config.toml
train_examples = 26041
orthogonalizer = "newton_schulz_5"
adamw_lr_other_params = 0.0018
grad_clip = 1.0
batch_size = 64
epochs = 31.0
Rows from block 4, named by matrix and row number. Rows with one number belong to one neuron. Each number is 128 + 24 x the weight over its row's rms, rounded and kept within 0 to 255. All counts start at 0. Numbers have three digits each. After the name is the row's rms in percent of the matrix's.
# fc1: second MLP up (model.blocks.4.mlp.fc1.weight, 768x256), inputs 0-127
# fc2: second MLP down (model.blocks.4.mlp.fc2.weight, 256x768, transposed), outputs 0-127
fc1.611 109:127108088126116158110137161107170140122120111108141101125162142107126121136154153110089159140116123137121126130179104108132138135109129119154136120118097092137106110119122142125101103133141160115122091159116129152102132166111094125127148111140129158097180134113153122118097129107148113143142148149154120155163099112153116114117122130129157110134109129139115114127127141120117156153092
fc1.613 102:126160178113154160153085156114124171104100086127097152148135086109114120128143093094129111108133119130119143128139131102089134100118138133091150151117115145169181086129090085150130138130127174101136088160124160142113113101085102133167087141119143144113124107145147211104137152117112125126106114113144127126115113135122115137141104151134136133121173072105138142128110153120150163155116
fc1.614 101:115109131130156097139141182110129104087093134123128125120143146124128132129100093135154126128141149152077146141134126166123116147063156131127148128155146117099139111139102176106157141146168110161131094105143138146126133143120130124164102151175103184125150140157129134128098148099115150131109189113105135123099140140135097101121161112107140101127162188131115133130114138123186112093115
fc1.615 108:121102062133141159121154132207144137126176162131103174137129157079123170120126168125113129141128114157115133144138138151128128110071115140119152086134147112093126114142139139135158121106109122121118102127123097123054135172167081123118113152156140152103097133095098120138097126117161135146137098098148146140125094142146091143117132131143117135132153167141133121124112140097137138136097
fc1.616 105:121111095123112129117118144169127141114139139121165166116125129122140096133125182092099139113130145149151110139160144129126123093114119120157118108118101165155080081150127119154165167124124112140153090145121198092122122150091146158123100095141158149139145120143155154104115155120136106158163095149145146110161101111137109148111144116104118120128127143122115120140181144118155158098118
fc1.617 089:119143166146159104114083124135114164111188109131148163117143111079122140136122128137125107115156126139123093176150132152108150197121102121091129088144137129162133115156114076099139132136170137133124148108132136111082101108161104144108101108165168093094140142117132144147136117151136134154133149135114135111089152157098116135124142132138125106123109174115131158133130155115135131132103
fc1.618 105:101146122154122138144072139153132144097113117166100151147115098083156136129136114098165165140165151154122124123113122127150143188097116133113129166143096146193137106090083147129130151161134144154122129130156128107095115142101129112125124089126136157145156103114154141114086118118128124122149136122104110146126130103084130132108147162138141108146089155129118154123145115146140143162109
fc1.619 102:102154120151115163147121138155137169114109091117098158110099143107129136167186161146097149128134117150103144134136127127113134141116101146142145120115141129154110099112094134140120090156108137112121139157149090131130137152102120075158092132115109101116153125124157089163101141138190133090134162138125168127153120127117082125147110139090164132149094087117104139129134121132121094156108
fc1.620 111:124102059137097119113179143175107141086129126171176103154130130119141120147113125142117127137136161152153115133159129133093135169108119146148127139152096139095165141097127148132127105151151167149147148145146066122118120114126085112112158115080143132127186096115113119122163146127139110119138138115109131138132086130120133158089141102117110159129127076130080153122090130144157090145139
fc1.621 082:117149090150158122106098136136120105120126128123110100134130105134120127133137111121125154165143115128083128132141110126184125151132130160113150110171085156097130151066126153129133145126153100102116112124138134148105110141138161153191081100138161085151132092136146144103101112121143092142117084093120143118159125097117150121098138176133141174134091062123121096147094152106113184120119
fc1.622 081:143105159101130125117083136148131134116133137141153149135137109097145143128142094107129161133136120176122106134093159145108131101172152141105133118142127111169093122109115151159133124156140134164114126104098122097150133136150127121141137136108122138139112118092111142112101119139177112124123126123113139150113123113100140172145145182124132119181166144128092099134127099155137113119119
fc1.623 101:082122111141133131141165127139136135101116108143177189124111127120133137130159115097147123113135162150105120088108095170146116092086180099127119168151100130148137082074108164113140144111120148154124160112140111127109101174116101177112137091112085117137109159099146154137095137121127123157119165129183141153150143120124113153140152134130146114115102115117123085128184113156137086107115
fc1.624 093:114132130121118157154109135157133121128145149129144136121110120148151090140114121118095140108134120150119109105108134160115128162134137148127110176140091167121142121109146136126115117115140177193142099154153140110124140118122149088114125150121106153150122101206128131114137148115119153105132139146114118137154103122138122160121164164126144145148131084122169096120107118152123104171131
fc1.625 104:126089131134133135109063114093147151121120103172115159124125112138129132141154095131147142140108102140138163162118111141168152100152094136112143114126111145144110092157103099174148119130142115143123143134108169101070108139118111119120149137114088151164116130089128116149123127145136117149124116160139109134152114125074118135138128159088108136161112147159129102137142136159109096173150
fc1.626 097:119157137131190086134085100128136136107114125166115137157129167113133104173132163143180101112122137155148183163122144171126136160115121083117104154133080123112145110126117145140102147105087106133138102112149155156144144144120124130111076173147103148128113127128130104129117101155152130121101127124118125147098058105158156145119151155126115114150114151163158134148147106089107121106122
fc1.627 100:118138112147151142142140114117120134150134154142133094098155119122146141106097136098123094157150134146095116123136142160122108120116130101128108146137132116202103114112103114085174147127151093135121156115098147126166120116118127113124111106158199109117165132147135118140122140137118127129132189128148169132109156130098097111118175129171151097142127131141147151125141159093122139123116
fc1.628 096:118131156109113143112094144138134161140101122128099127121107111124136121178173113111142152095121126145105169169087135116122151204166126121102132111129101087167155111113119102083119130150108158145161066152134127143089123095130091123129116106134116094114135128120129162140158134120128126112093137114167164154135154129133132147122137150118117114120167098097158121135099143116165147155138
fc1.629 092:108170136138093118102089144164145139099103153109110151117102121134167114137112107142088140079122123165135127140106147153150132182128092128159142142103102171170127123126157106152127129144158196131167086161121127165155127128123123144117113115158086117156137098169160159125110150094104136121129135121133086102125128100122093103134122129104128129124120082101142109133098149144117138122140
fc1.630 096:086152116121134115133072156129135106093099122139147153103123121140176115137144126105137136152121141142128133149157109177136105137080136125144112112130048158081162095118081163154135122106173164146156120098155147088078094129109156118117183109119107155123160128133155141136104139141180101136113129129107125130124125109139120114136117110125135156114096102141090120110117156113140126087111
fc1.631 109:104144118164161154113082153151145125115107077112104140126110086081130124169121131109146136113166117137149178145122096105172195139103135142098119112131105140127116098128099112137107148124163120144127130102105144116102104165121091131157137115115129176172128159108167129134102132130130123126112152128136107139160151114093124112145142154109136164111086164140110114134165131121133079135157
fc1.633 099:114126136149123132127121138103111115131145154077156187118117110139090125100141115152146158133154127124170135144118124139123141152149150131085105145100114166141115124108136127140139139131130096144126124074099138125110105138182147137112116121160152109126125137125108142120108152102147117110124129085115123107114122115115121146125159162104132139106111153138106138136131100118153126109147
fc1.634 101:123190122155117151142144115140156112147094166118125135165122113121128134130111086090142143136115126166137177120134134152143148115069121157136133118122117095109156129122121124126175096178133139117129105106141105105142158114095072109110150128134205171077118132143129112144133130092175134130136151112128128129085075107149159137124109099142128161148137063155096151148079127120132100081123
fc1.635 114:143138128154156101145096130171123182067124123103115147110122092116127111137115135099111144121114133189147178148156150117149110106121130136128188113128076080087125109142123108067158106145135143122108140125181125120116126090139095163150103158121154138091138136145145142124096127120130100145105106077095106127117093085110127130117127148138151155124132072150113130129107144142191099091135
fc1.636 089:115118120107118133106099127135135149117141132119156118121113143116141129120141125140182126171122162199143165116128129180162117113156162086077109138135108130147138141094116126162133115147147110186094124142173102126097110136104141099146120102141132153126117113130146130134110199142118127126134162149178170137120140107106086107145139160142151106117152111128173115119127130106119145138113
fc1.638 101:100117144104089128095114111157141110141128111148107105125102136100134160114175132127094170155140142122118138148129132175108071167165171153130104109113121123105154117099157157143093101161135160153103086146133097136110111137101139143155162129117128154138105111132124139119116155137090144142123153112140130114149131118097142142159137131145128068145149062115110126142165126105108171125152
fc1.639 103:145125100082193131140104135135120159146114126092093142124149128175142140119111130107136110151099094159109101171118125084120094112165095118151166113105110107155181161133143103101104115176108120137090146115153093111182178113107161096117100082131162134074156116123114092154126110126148143121079109140130117142100138123156120139128106184141154150134073130121172143146089129137157108103115
fc1.640 119:158136113113060136127117118076151121157133121133113136107112098116112122099155112122159112138119115146146138113127111170130099126099173138177107130119127143105075123116129128116185111121149075124113147111136144125133114128118112169147130133169153142140116132124118163133114139143170077135135134119121114122132118125124129111127162098153145106154136114144045135126096120131112098127144
fc1.641 099:118106149132143151113079173128094113069139105139121162071114104149160133135126110109153134125144138119099118183126151135142131121128146124110153137132110124095116094115108150139116163133104158142153094154135091099090122126126132143154167114146131140142133123136144140118102129085109100145136138122141113125133184131109070152140178146139125114126160157089106141140132121151172126142105
fc1.642 091:146136162094155104095082125129151129114146110135093149128118138101148135133139132126158136096101101130126113123089134106132162112144160114108124105135107135123120114103102136165103142117125152133133090159113165112139127146094112099134141119168156166127142140129137175146146108156136146137118123167136127144139160158124123107159119145118124093142100152091129131131133106128096114130140
fc1.643 094:143141104164120167152171117154169095155110094161150126136133106139147137194155120189126129111142127146130148168153137140123102085121153134114061142139132164132153118069143140129113108146110128138144105102100120132126118154131116139142153130137107087104123117150147091112153137145169133123134151123161109132117122167122126137094067133109114134074152090092078137123142098110121142132100
fc1.644 101:108107148126129082123061106119093153104174198130132143103123150121171155153092149074126139162124124154117121166121158144140112159170131106117138180131106130177152136132097115081116155091115124167151164114099104105133116095121130116134112129123154114098134086174112113112129114098114118108163167156126139107144144106078149133137171156117105092124115196124192105140147154116152128128145
fc1.645 109:136136123141121113138147126144128144119125141143127116159102159147099160149128160125124147121082139147132134129141135117118104061126116121136140080129139114110172107115139169125111083148148161104088122163136136140133141145129099082165094119102135091154128107097124154138153108134179098150113080122126159119104078109132145146111104106139120144134117092131142127106082107117138155103138
fc1.646 094:133148095128071152126162131089135145143160082145112125077140072141130160106156148126112148171138134135124121129137142126118154124102128170150107130121150127139161123144148139144126168143145104172130093130138140098093163141134110131124090125120130129124111098157107125121136149132149123144139117099148121141127119112122110201104141143131121110133170070148119091130112178112134156101105
fc1.647 093:098144127156122098087116144107144147175136088113112119133119176131148137128131116141099108124111109127145134162103153139129099121155131127091138152119083123165143090121159126149119146140143143176129106176078155138167147076099116155109134124159144159135141145099143126129160145143138135130151159130120122136150132110097134149117144173083124098139103134120151106128146139091134148125138
fc1.648 093:123110113140154137115093154115136105147115129149125140101154164107123120132157128102138152180115115108157132152121136174116134146135120147118163072131114133101123106148141191144146133106205134140139175099148118108060134155179088118139108136143090142152136145095133106142131143100159126144110131139068164153130113116138105152158145125124116146163108169168116121107142109141169142091123
fc1.649 101:137116119148089159134103148083148148102156103090135159152149113118108114104128111146134156161120129130134121118121106128117129129119161159115134116103140139172088092118138145151153115114100084159104105139090166141123124109118113145081133102140145142137126149081150131111104138112138134098169111129132099111144128172149088104163135153125133111121126118142125131128125121146129060128118
fc1.650 103:157098116172175138133136110209130152095116144114113129132104115111129105118105151131106139130101151142179122143173134115160138094139138114112111155121120150132102150108131121130168121090152114086117127141092132145126099143139106173130096140192107093081126113145166081095119156130096137105115096145093125127099086123158146110135131126115156179118157117154122131141141140111117122098159
fc1.651 102:158116084136084119152144130130137164089121153109128106129137151148133098161137095137160167138138124146130165128152160101099114095066164156153109146121157103083128120119152131117183123144133129110216092138159116130122141140113097100133119149102112124059128102135118111107120171119112121132148137133091098122115086131133140142134108070139125145101127095117121130105107132175141129117134
fc1.652 110:103151103103116118152132155150123130115121103139123143098134113109148142177132104141116145134143134186129157149134169119120144158093157166078103125114110107100164105088145146117119117175134155133128150134155080103096135161119110117146122137125169143100139108125125083133144116112132114163123138078095112168115085099122123141119151112175141119117134076161095155130100131152180091092113
fc1.653 100:084135148130143163141093145096180121115100200104153144120118129123118123165156164152127168106132126150072156147094151124092148123078160136107120119099127096136129096122140134114150155132156128122175138142132163148121120121139096110159106131154091125106111113116102111138119125117147119105126172128127110155129134117107166150147102146116159116128138157128163087118117143130158139122102
fc1.654 102:136153103139084140117183138141143167117091158152096179164115099147135132104089101126142125119144118149132142146104127166127155124104136123145124143123119145150087097147155116099142148070136174101181131132153132124133126132134118158121134137139137122149139150134147114135104154138141105127156112089126102157126114112106118142125118081145139163120140039121149119106142127129161124120123
fc1.655 091:112121123150181122091133116117097143120132048131101087149114116132146129149149151160149111100152121119098112121136130163125146133113114145098123185147165126123127139163124165090124122069130100130154127169092117103125132131109120135143115093155149141129135105081098145121135096112131137104171167112134129146130100180084154119154107146144129115130092068116121116126125148141138151160117
fc1.656 115:115128124098075150117073137146133186129134119126140131143104118138145130163157112132126168135115130154160109131117136186119137181105100165141118155153130125217158100084128153154092114178168179182151149141154114097102116128125166098139109073093144131120171085135148139141115125118152116109145168133108126116143126109136130108116135148095150091120105100141099160138146114182127131115134
fc1.657 095:115094138167135119158089147103131160149122124117148174147109135130121128145131119136138112125142159146102106176105122179119125170170100130113124131129108115125128060107112179114134105107162108138145113112110134134133124143147122102132118128099141127122140107102130135118143150137164121137150136121132137136129085120133123170139126128124154121139133112102102151149130128092164180095146
fc1.658 098:091116132145125130168079119137116133086112142123142111131127104144172163114154150139103165170116150113141122163102136138146150114123145119108083133127083147156161083123143094126121171082124110127144173134130181111117148120092140132103089140143134150133110109165143144120131132126150113152138125142108102105122126132159147131104123153132140107133127073101146128124146135129099165098089
fc1.659 099:106121154146105126106067153130152113141128108172128166107127102130145138101116094103145151149130111116105093156126105166127141099145074146110145111149124155180111129138082128180116133136129142177128147140069135132091121131111105125141139114114142168149139157122137132156099145116134106137101107147120127124121156130105109179119113174143144146172075118160100174130144118137127133118116
fc1.660 093:153150132118132133136138140149147204107105128177133156110136111145118129143140181139150141103114115127158117136108162161148161170138108092135122177105152117165109105122125107170109107118171149122157107137162127172085090160141135145125103122141125089135124097132174145124105140122118127116136105119130120105122116107124110128125124094142137131101136093147128111116118153123143103155124
fc1.661 092:126127142141137140084141123173133148121124099132130135113142169138119108121142135143105127102132138111159105107143109160062114169141118103124133111132122204124145133134101113119130097156118121167078103124137140119135118098081121146135104129112162153137120159156129160134119133139138095118121131129100163150129076145130101141152145128130142149142144156117140143114127119112151144129139
fc1.662 103:166193153126101161116150108180131125094095148115113132123098094138102099142098136165119163089129124132108158118138161109105155110153122123089101105128135114165131109147122120121095135112166188117148101146127137174107143137115142084091165112143092096149077146213157145116119145125114122102152128121134129131133147130134130132135141143121107140133118146158128124111099149153112147110137
fc1.663 099:109134157099071148138080097158146151109157111152112117129122111124133105150172127117087149130124130138156121115142124148151129170138062152142132146134081148156142069121141086117104137167129095168100090151184118140103121129104090106124138108132135144146164122128152145102142125117112117131149179118125112131157131095115109101135161109124149082145153138116125169125128121145105079135115
fc1.664 101:139127145169127124152112140126104088113155071124142158129142132129125134095120107119155135146126111133175109127128116131114129196118117119121155130134145147141106132099110143134124156117121074108123129130138146129094152118106162138131142123160140139126135132098104147129109104142142114120143119102126150093159161165112101110140169136111150121144096182097064167132111133174143119151113
fc1.665 094:118109134103096114159062129146158147126137106147167161111155151091132124144143141083156114102136129180128128109133139113133120179161125119130154130151107125195144096136117117147122108140154167138136094136154135111160144106134133115122138156153143113132171102105106116155095136148133155110154145119126125141118132069132102135164150136146149070163131151104111129145090156126187138140100
fc2.611 077:137173155125186080118116100170113134141098131158077152128087134144130137149100121118129101149125157138130161119134111153112137096123120092117128116110140160168159129139143086137121149085104080150137136067119110115120122122139116131129090108152155117113077155115137173118113131131103095150111119107128154106105091169081125147129129172166111142161124148121165110143118097162164066117140
fc2.613 073:166082132162160100174136111100109124177161146114126085173136148119109128105145117116089137148147156114128104147097111132111135129100107139141096073154093109091132157105160115115156142086128094152154167141104110109110138136126123085118164136108095143150136163062135076144123112119140115163155125129121137135101090154115104120100118144071126144114107139119123137120115066122135082135139
fc2.614 111:131140113092113155136144098147133155137148105076149123152123164138106102144147174155106112151144098123158117137169091116115140125153108094149126129077069134145083149143152094124076128128058162106152145141112151113141114101146152130105153093079106121132094139150139136102154133141141090118142092146151135113161107101143141152080115153130127144096123119112146108174124133153088182142148
fc2.615 133:152104189100156077162142122124088186097138138138153152123088141144106131116105144171148132113130116142133087132154137113117143098149066101107124114114120146135148112155126070120121146132108127150120151139095118147171117087152140128130134139095116080139128121133125123110145122145130126128149143152146121129095136090095157166138105147152113094142104149171094064146184126100115092126127
fc2.616 065:130128149105117103174110132068113092155151139133134162144154144116130142147146113110120148138142152118133130110126146141139134167116109108132144144128142130155158173129110100079128138098129119105135159113122094126164133121176118134126173133186117143119135147067089116148125113117152113137131177119120113184114134152142115105075096135148155108136081121139156163124120142105082106163059
fc2.617 084:128121133162113099156151146156162116132118123101090150119109140138111084109143150162160156108094141106071140132142168150136143106142172145146145138129127129118117130116130192128124134097165118133114138153147097130148127127104136082129162112101148116148138137083068130107095169129084143106137095128135104101135108121105164132152183066113188099115166110105104086127119099137137120152128
fc2.618 110:134127140152125139135195100118154133097151137085142088157140142144118177104112162131156160113131108102140125119111098142107100118144117110133099108141138152090177164159144158110104109109135124126135116134090103156134145106105075131135126119107151130120098139091071143176150154099102123141139110114147172103088114118127138133117082130159147156128178094117112057138138151126119130146120
fc2.619 093:173116151117105100147087100133100115146160127100096124142111110131126117098117113080147128084158134144104123151112125139141088111148123139132151100108111105139164122157117130130148145115100132159080113107112116128149180068156120118167126113150171115167160152139108113077158139107077108133108126109122085074130140112106130113128158153132080122122169136149144128156091138141119122118174
fc2.620 108:142129186112140124121107096134117122158120145137128093111124136109136122136103113130114107131125146114099137125091131100184172124149104101129111105087127156092120146164132115131132137121105115129119130136098158170149145129113127133112140113156101153123127167138127103095121135143095157102121101137117119120130151155113124102163137155122142134167184163138169085139128162108079114084143
fc2.621 081:112109130167113092155126121125161147103142136078128141107152115108126130085099138149089114133098142132156153085109093096080147115167126114148126137110140145134103124179142084139141122132133124141163136089145143098117107122125150117142145177086107143146107160118118139120136135121134119127185162167116146145113098130097105118126094127121137127103176145120154171151114143129160148135185
fc2.622 118:165163095149134152105127125125113131136086150118125064107138152140089086155156101168086109119144118066144175092179113124133140127106141143159109130148064106096137158135112118136145115094125154159149130116165138148110126118118181125126132127128101161131124143160150146164173118158112093138158140120106144121126101125154145099100136132116127117080111116095126119086103136133113151105152
fc2.623 068:118133133132130108104102127149099128126161133079106058148143121132121158145161097155109109140154142140131125157110178147091132150127083156100149103149137127123130168156166141136057143096104124140140105131166149105162113118121132083121086104137127153101107141156091150122135096130075118134092079136099137089121124127118149112130144112123080138117148145114125145138101133112152160149132
fc2.624 086:132102127132135129102119142154165144101133148101142136171151133109108140161098156116167150131131159153133141202157153110123133101118057161161124121118129125114153124158129116145107151103122149110135143117132121138162103170159124137135104102135136138093107081110118100089130136134118140128117161150122135131125113146123111096142148109089129164137141105089163142134182094111137182118147
fc2.625 086:132163106115101151085128144138126082143135152145093069105139150114152118102089148131110156134138102087127112107122131101078081176098171131150087107142132095085109129129122122102123136160136168136116113153132145111100126110111138175099128134122138114106173173123152148130134085086102112136115126114106111112143142128180111099093135117148096145117113143118135145110113130137171121126134
fc2.626 096:109144133096115138155128112145176084146158134100124129120106111147101154120110102137144130100154114109077085114166110129121119098153108143131139104113150098127110121112138147122157163155124127112109108185141126161136104099093115145135118116090130110102156170136143139116122162135110165164131114148155116130164152081161152083145110109139115147121142103110115150071165115153110138178131
fc2.627 081:169137134115159114081118156148134095136097129128128086118081152116130085133102168150090104138123137116089146118144096127119119117105108128120130122091155131095125136122099164197112129138119135116149114140135155137076114128113119114138135159119103105170110128141133134124144117139120090157151091124098126139178085147139109146169127065180063171111126102137137119142121132151126120098145
fc2.628 076:140101134180140134144122085119106137178188147047132107136162104143130118093138087135104095132112154078142119115160113097090105113119135143155113135141143148100111163149132158120146156087160136124138157143100143148179086116133135151160114126091112129160144121134153075107125099136121136121146113160127113123106123129120128123077129152100131133100147148127159149132112125112102129139122
fc2.629 106:112116096159132133131158139121162131137119126119173134151204161135123164132096167115139128124104149146158135178126127120101135134115127119105096152155115097115162147138152139079118138129119128120108140092176141093120137171108124133131150150112142162123111146139108103136137080166137134129112124174163141118087117126140106140137124140140153170118158104114180157132175150051102147135110
fc2.630 084:144097107153129145142156108145123118155142152113136105173162113114073123151128126130119114137127104095151139154188160108146147107177098117120164155132139108121104141150173107129143131132096107096145130113142150114142101128134128180151094131115130104089112140131089117117131096123077152142137125144123147114128145181085086117153112086106101168112175139103158124163157109125138108182117
fc2.631 088:132133097166100125086171107130125141147138160140135106143141162095121144125106115145110127164136122113099108117132146125074114116135156129144116130119126088106139155140148144087153084108109113149118096145158087108105103102115136141093177127141151124078155127101104139142122138136145095147113108124126121108116139141111108127130106110111082082114167145138111163120150147121158150120135
fc2.633 123:127143096132087134121136116137168158096168123108139124146140180140127135155156115113117111136101092131115158141114108129090090115071115147153119149134076135104132086128125145158086122138107162143125126143161117140131128134080112122117115127133115181133138159093175154154162126197127162113112112187123115124163080119172140147123125108118170132106121133137102126096174131072124142132126
fc2.634 096:124103116104149116143108143138089159097157107100123148103111093129139102159112143153101106146110128116121086169104156142137143130148129112133112149100133168130099157152124118117106182123121121142137156174161092162161124140107179119155125134125154083147164090133153105130147124129092134100113105155079143108112123159109109140177134165157114118128116162122129118130131136109124140153107
fc2.635 096:127128117125121102081150161114163090167126132144146110118156161133083081140104091141122130118115107111108127121109105145142149139152097073140106122097117142143123159129150114136112164117134109151144093167144121116115151124117151149120148087118086125138157141107113113133162120114130119178121116156117125114178146157154121113110159116098118134143146156119152103115128124137091130147137
fc2.636 058:140139151146129086095139128144119166120152134118110111134119139141117123107113179143095123092148077097130088111149111114095124130084112161125116105135161119122122112171120158198149135130144125117179130152134151102145134120102136114098100156111122128172125114155075145114121100107152122146155119115136103123147119152123126137125122093131091175120107120136106128162096117170147146118185
fc2.638 122:126106141123157114160138165128117154154138163106138156109147107156129097096124102147137116123124152118120129111186095094105123097126114091110199107128134125125079117144111121131163110097114102119155144125098132111121107122164122099098092107159087109156101108119114148156139123087121116122140083133092131177105161119138093120089165121058115142127077164144140137139097125159131123105119
fc2.639 093:136108100154142128096145154113135178118115131144170115077107121100116134186121135125094172090161161165087146106107139145111145130106124130148111097119142144130085091123113140169159176086163127135141140143137168164055083127118107174182134164108120095163115166124124166107114165117091107167174135113099126130172130118121138123191135092142097145129178108141108173106120127141117118157132
fc2.640 146:117127141118158121114140120169151087079125128133135120116134151162159141121128129159118113137123126114132164176135135108148147110167158081110143152123122153111114144139088164137082132131118127104123165121122132084124094168120124091155149142147126081103153133086153124144144146120090151098096086164098114127118120127132126121134141175101121155121155130106161123156152121120154147117114
fc2.641 070:097136100171127116136145123103195151190127151081110127093109132169082123120148104135086123128156110128155151131162085079122144137137123108103122127137082133113092174113138120139125119139101141163113155145094163144166116150111138097101126104117086195089126145118149102137164113141132150111097093136128188121141107119142128094144103160092146139078168139119145140125101134086099136138169
fc2.642 081:116091084159104152132164124138119136113130129099151153155152143092076112122111120121161170129168112121149165154125191127105145139140147171111142134131144145162117155157132117143178099089125108088124144134146108108102097127101093162141126183125115143128116120128101158097081156135110104141116115113125125125083121136089123133130136085142117155124133151148143170106111162137174154145095
fc2.643 077:162124129137174103100065113123114158097121115119115082089138133090122151092117129111124118160121145107144104127128119114180141157156167120095132110073131114104132133188117143139151137139139144117111095160125171137125150154107144086112107145126126163120130103182087160110142106128069134151100066138093139122127136093174111148164134142167135155114151143160135136127145109150152113106155
fc2.644 094:123143112168102161139179101111180108111105087124163154097094122145121105137159125161148135107164125140130165105112128090130153125141138170121085125152145131140106132093114147159122127136152161140144106169126161127091135189104089143147157099114133141154122168080107160175148162134150160125144110110168120164128074160123136126136104162136156095125151113119098099127123139145132118140109
fc2.645 155:150115164147105138116114113119130131128130123135139131102141122087123122136160134135157132176184105136123111134116101118100152147097138147127136111136128132087146151133135110153127123125109110130153112103144097105119140128173143126149154116137151152118121131114090129118099146138140130089138148097164090131150142106131104192154118146109130108171137154124126108139170091090111137150062
fc2.646 091:148132171136155132150062145134141152111092146111109157128130138110167058148145099125106136116125160121141146129111159102140139144140149095100169118121117115121106156138109130150109126090141145131150141119108136170165138124090142106178184145182077138117131147159113134119132133097092173130098100117087162138097130120119105092148124156119186145157098143110156152147112087145143147153143
fc2.647 128:148156160091134140129096124169109148162087121105144099165121125136074162079071124084137158121098116093149139100153126120101104129091136101117115141138190125125148168179162134132137106115149151093141132109152145137122144133095094120170133135133125172095141176151123159159136171143075137148104123125139129148122120150141164093138114114164123174105138105111160149135110126124118145107118
fc2.648 097:124140123111090154095166091143123110134154147118132070131144110114091160136133130146111092111138099148132130122133096098108134106132151116148112185121095099117132162130120128074136153126095153109110099150117145156141085077099126136139137130192156111098142170118132168117129121168124091118130135117144079077146145094168117090093138146148135159130100119088141134143103146118091127124152
fc2.649 119:151161123120136088133115078158098130137100135131100126141128166177109146154131124126137107130102076094160176142164139119108085155132118115133142094148108139085169144180109102134130091131111177121126100097114118119154133118078147087105092132144127173129112140157144153157166110124109122134098135109094146142120065118123147143151125139168100128123102141103133117108142148125123164107152
fc2.650 107:138103102090143150157153109113128168173152160152140157133188171119126152141117113115169129118151164106128116118099148105117099142146091142150125113144151131161127126120100130124100127129136115143159115123108107136137118117145127147163140115086131152130145111118070096130095110107146106160095123127144149160145118146126133137131103150134130087136141105104154119148163136112173104145105
fc2.651 098:127135165096137126113075149141126120157098098114107112126157114121152132122101133110105098135153126128127101141098137122137159164139166095139145124156107160138131132156126113134072133165092131144090103164116144140169116175143126135110160128150128183118102112168129109098172110076126108140133142109146144107132150117128148118121135200133133121119151167114115115165110130148127140151139
fc2.652 092:111139134161130128066158121126147131159115147109137093111139114121083124148110101157102132090108124106108152128120127118160142117125122128140132147112112140124119165162112104138113154122160103105141145098131162135194112139132155092105150120123082135117139127157092125103152126118109181100101092171078164107132158156122144118127139156134148179108126150118146104148114090114085181129146
fc2.653 098:150099123140123123119125115129113126154137091108107112145112155123171124131138134081115115140141116102144108155137086160128098145185124121153136130124122106130109169125089131118118136152081122122102119119123115097150125114143122160119092145126135138157136125118167120127140132101125142116114139158110126113150142123137094096115132189122105178138105120112139144143095118132077128161153
fc2.654 135:102139145155120147138102121121161139155139116133150138146157101098136133123112120118127161143103172118196116135125131115138148142150103121127105128112121144138186142117137153162117127146145106136115183073130139127144102153151150194130119134125136145109130176115146122104150113135154119173130129155131140121131148140119142128141083159120162115130126079122121123160095178128101136100129
fc2.655 116:128173114124118114120151149130149125147089143096147152106094147138160108137115116145089134134127138154129127079171132153125106074152104146141152135081117079129076151095133111130160110112139117126137094109128124123116123123133139103084110121158124131138126136128165123124145155087108143119118122119129108125143079121160086115098135111136118125086104179131152113130118131161131128101149
fc2.656 111:158100140155123117128130141125098111135156122115158100118161114098102175161118173126127128115115122135121188152082129125113111105156113108141097103109148128057160156204140131103145134087143110110152104086148090157117188130122093138142150164105138110151105147145106097156127149142128121130162155124136150099151091147087097151154103116187119134134160129096126080108135179083121074157088
fc2.657 070:137115126154109146148118126114132107103127140154097129095098171121151163122142113129125139125097095095131131175101099134124091116179161142148158168145097154088149147123122173096122101129136149141102109136133128099171089124114139129149166122105124153153143117105139104180140122123136119124101126154155123083113081106074093133163067095104155123144140128118131088142147086078128128128145
fc2.658 093:131128120121134132054151155085131135157089161144121112113076159133101113150123129133129177108166097135119134132153123105114162156133124107114139128127136112117135141118093137111131094111117137125119096120106129149135121167092146109124147130118111129114172141129055161159108188111090138129116147142133190160140132159151100133172133100092111133139127149126106108146126093153110119151113
fc2.659 117:133176063150127121126137116131137104114129161108115076110132161127124112105159145140135156127142128115180169115115159102150119179133173086108076162163109107093122164104141118113177099121118136115098147100138139117151122099116193154121152138133134124102154132124120140126129097193121132161156112109105128131136116141135162088107140110103094140086135122115118137069140162120140162123124
fc2.660 085:137105098148142145164117096127167092163113141123137100162129132099131166134124181099117147158125124107108151116077128126124089100147143149115096138147125112165156145104130134089111150144079125135109140180122123126132175127107107101155160147122146107141138110112138081146101104142157146124152118150157098159142110113178161110107128158120148130125143115127160088114158103138098098159112
fc2.661 105:140112145154136099172130134145122103133154161115117176138155135163082138086086101126157136099131109131106136129112160111175128116159128112098150102110126127125128120132136097116162136125142140100154123136125145100133094162151173123090119117146125095159135116114062110085091151132098164179118065117112120118110139132143123110153179140101083115118146131137144131139118114095147130130125
fc2.662 105:102098096129130127162124125152143165122143130123121128157105135120139163126160160103116139126120127139123121134143121122111061123100152164142162092131119118097138145116115146120145104152126126143115125193135107112109133124159090170186112114084148185128116101109089117140133101119128059157110147125124123157113100099110136131155105094109150132136132133113098136132125135097175098146117
fc2.663 083:110083120172124103098137120121121176108094136094150138181142123124149147124105126147157160087113144107151182131090137091098135153125146130113140159139085136102165169161111157090124098125113142122160125135106101144157136133118105129162170151127102154160117109114084129153148183117130102095102115111146154113100142111103122140116107130140125133159120118127156104158137156102108150150111
fc2.664 129:157129096116088145137157120154168151152119130127120186130128158128097111136116147111138164110102094088139154146121157147113064118097110140167134125102105122091134105127145122155147084087112168117117096144126128164129122090105129120085129132147117150142164201113136142134139162141139186139098100114104090099131076096142133129145100073117152134132189130166130134142156151114123123109138
fc2.665 086:158123108171150146127132175097164140153128131116147074124148112146127141143122151185088108103168128125122148106141115148101123106102098156167122096108091140104134161129112153104130162105124091143123190105160111139120146131128132119164158129089150132141104135127131064165154131139094136153133156120113128169112135101081126129119093131137131189087143105136139097133146105114137115142123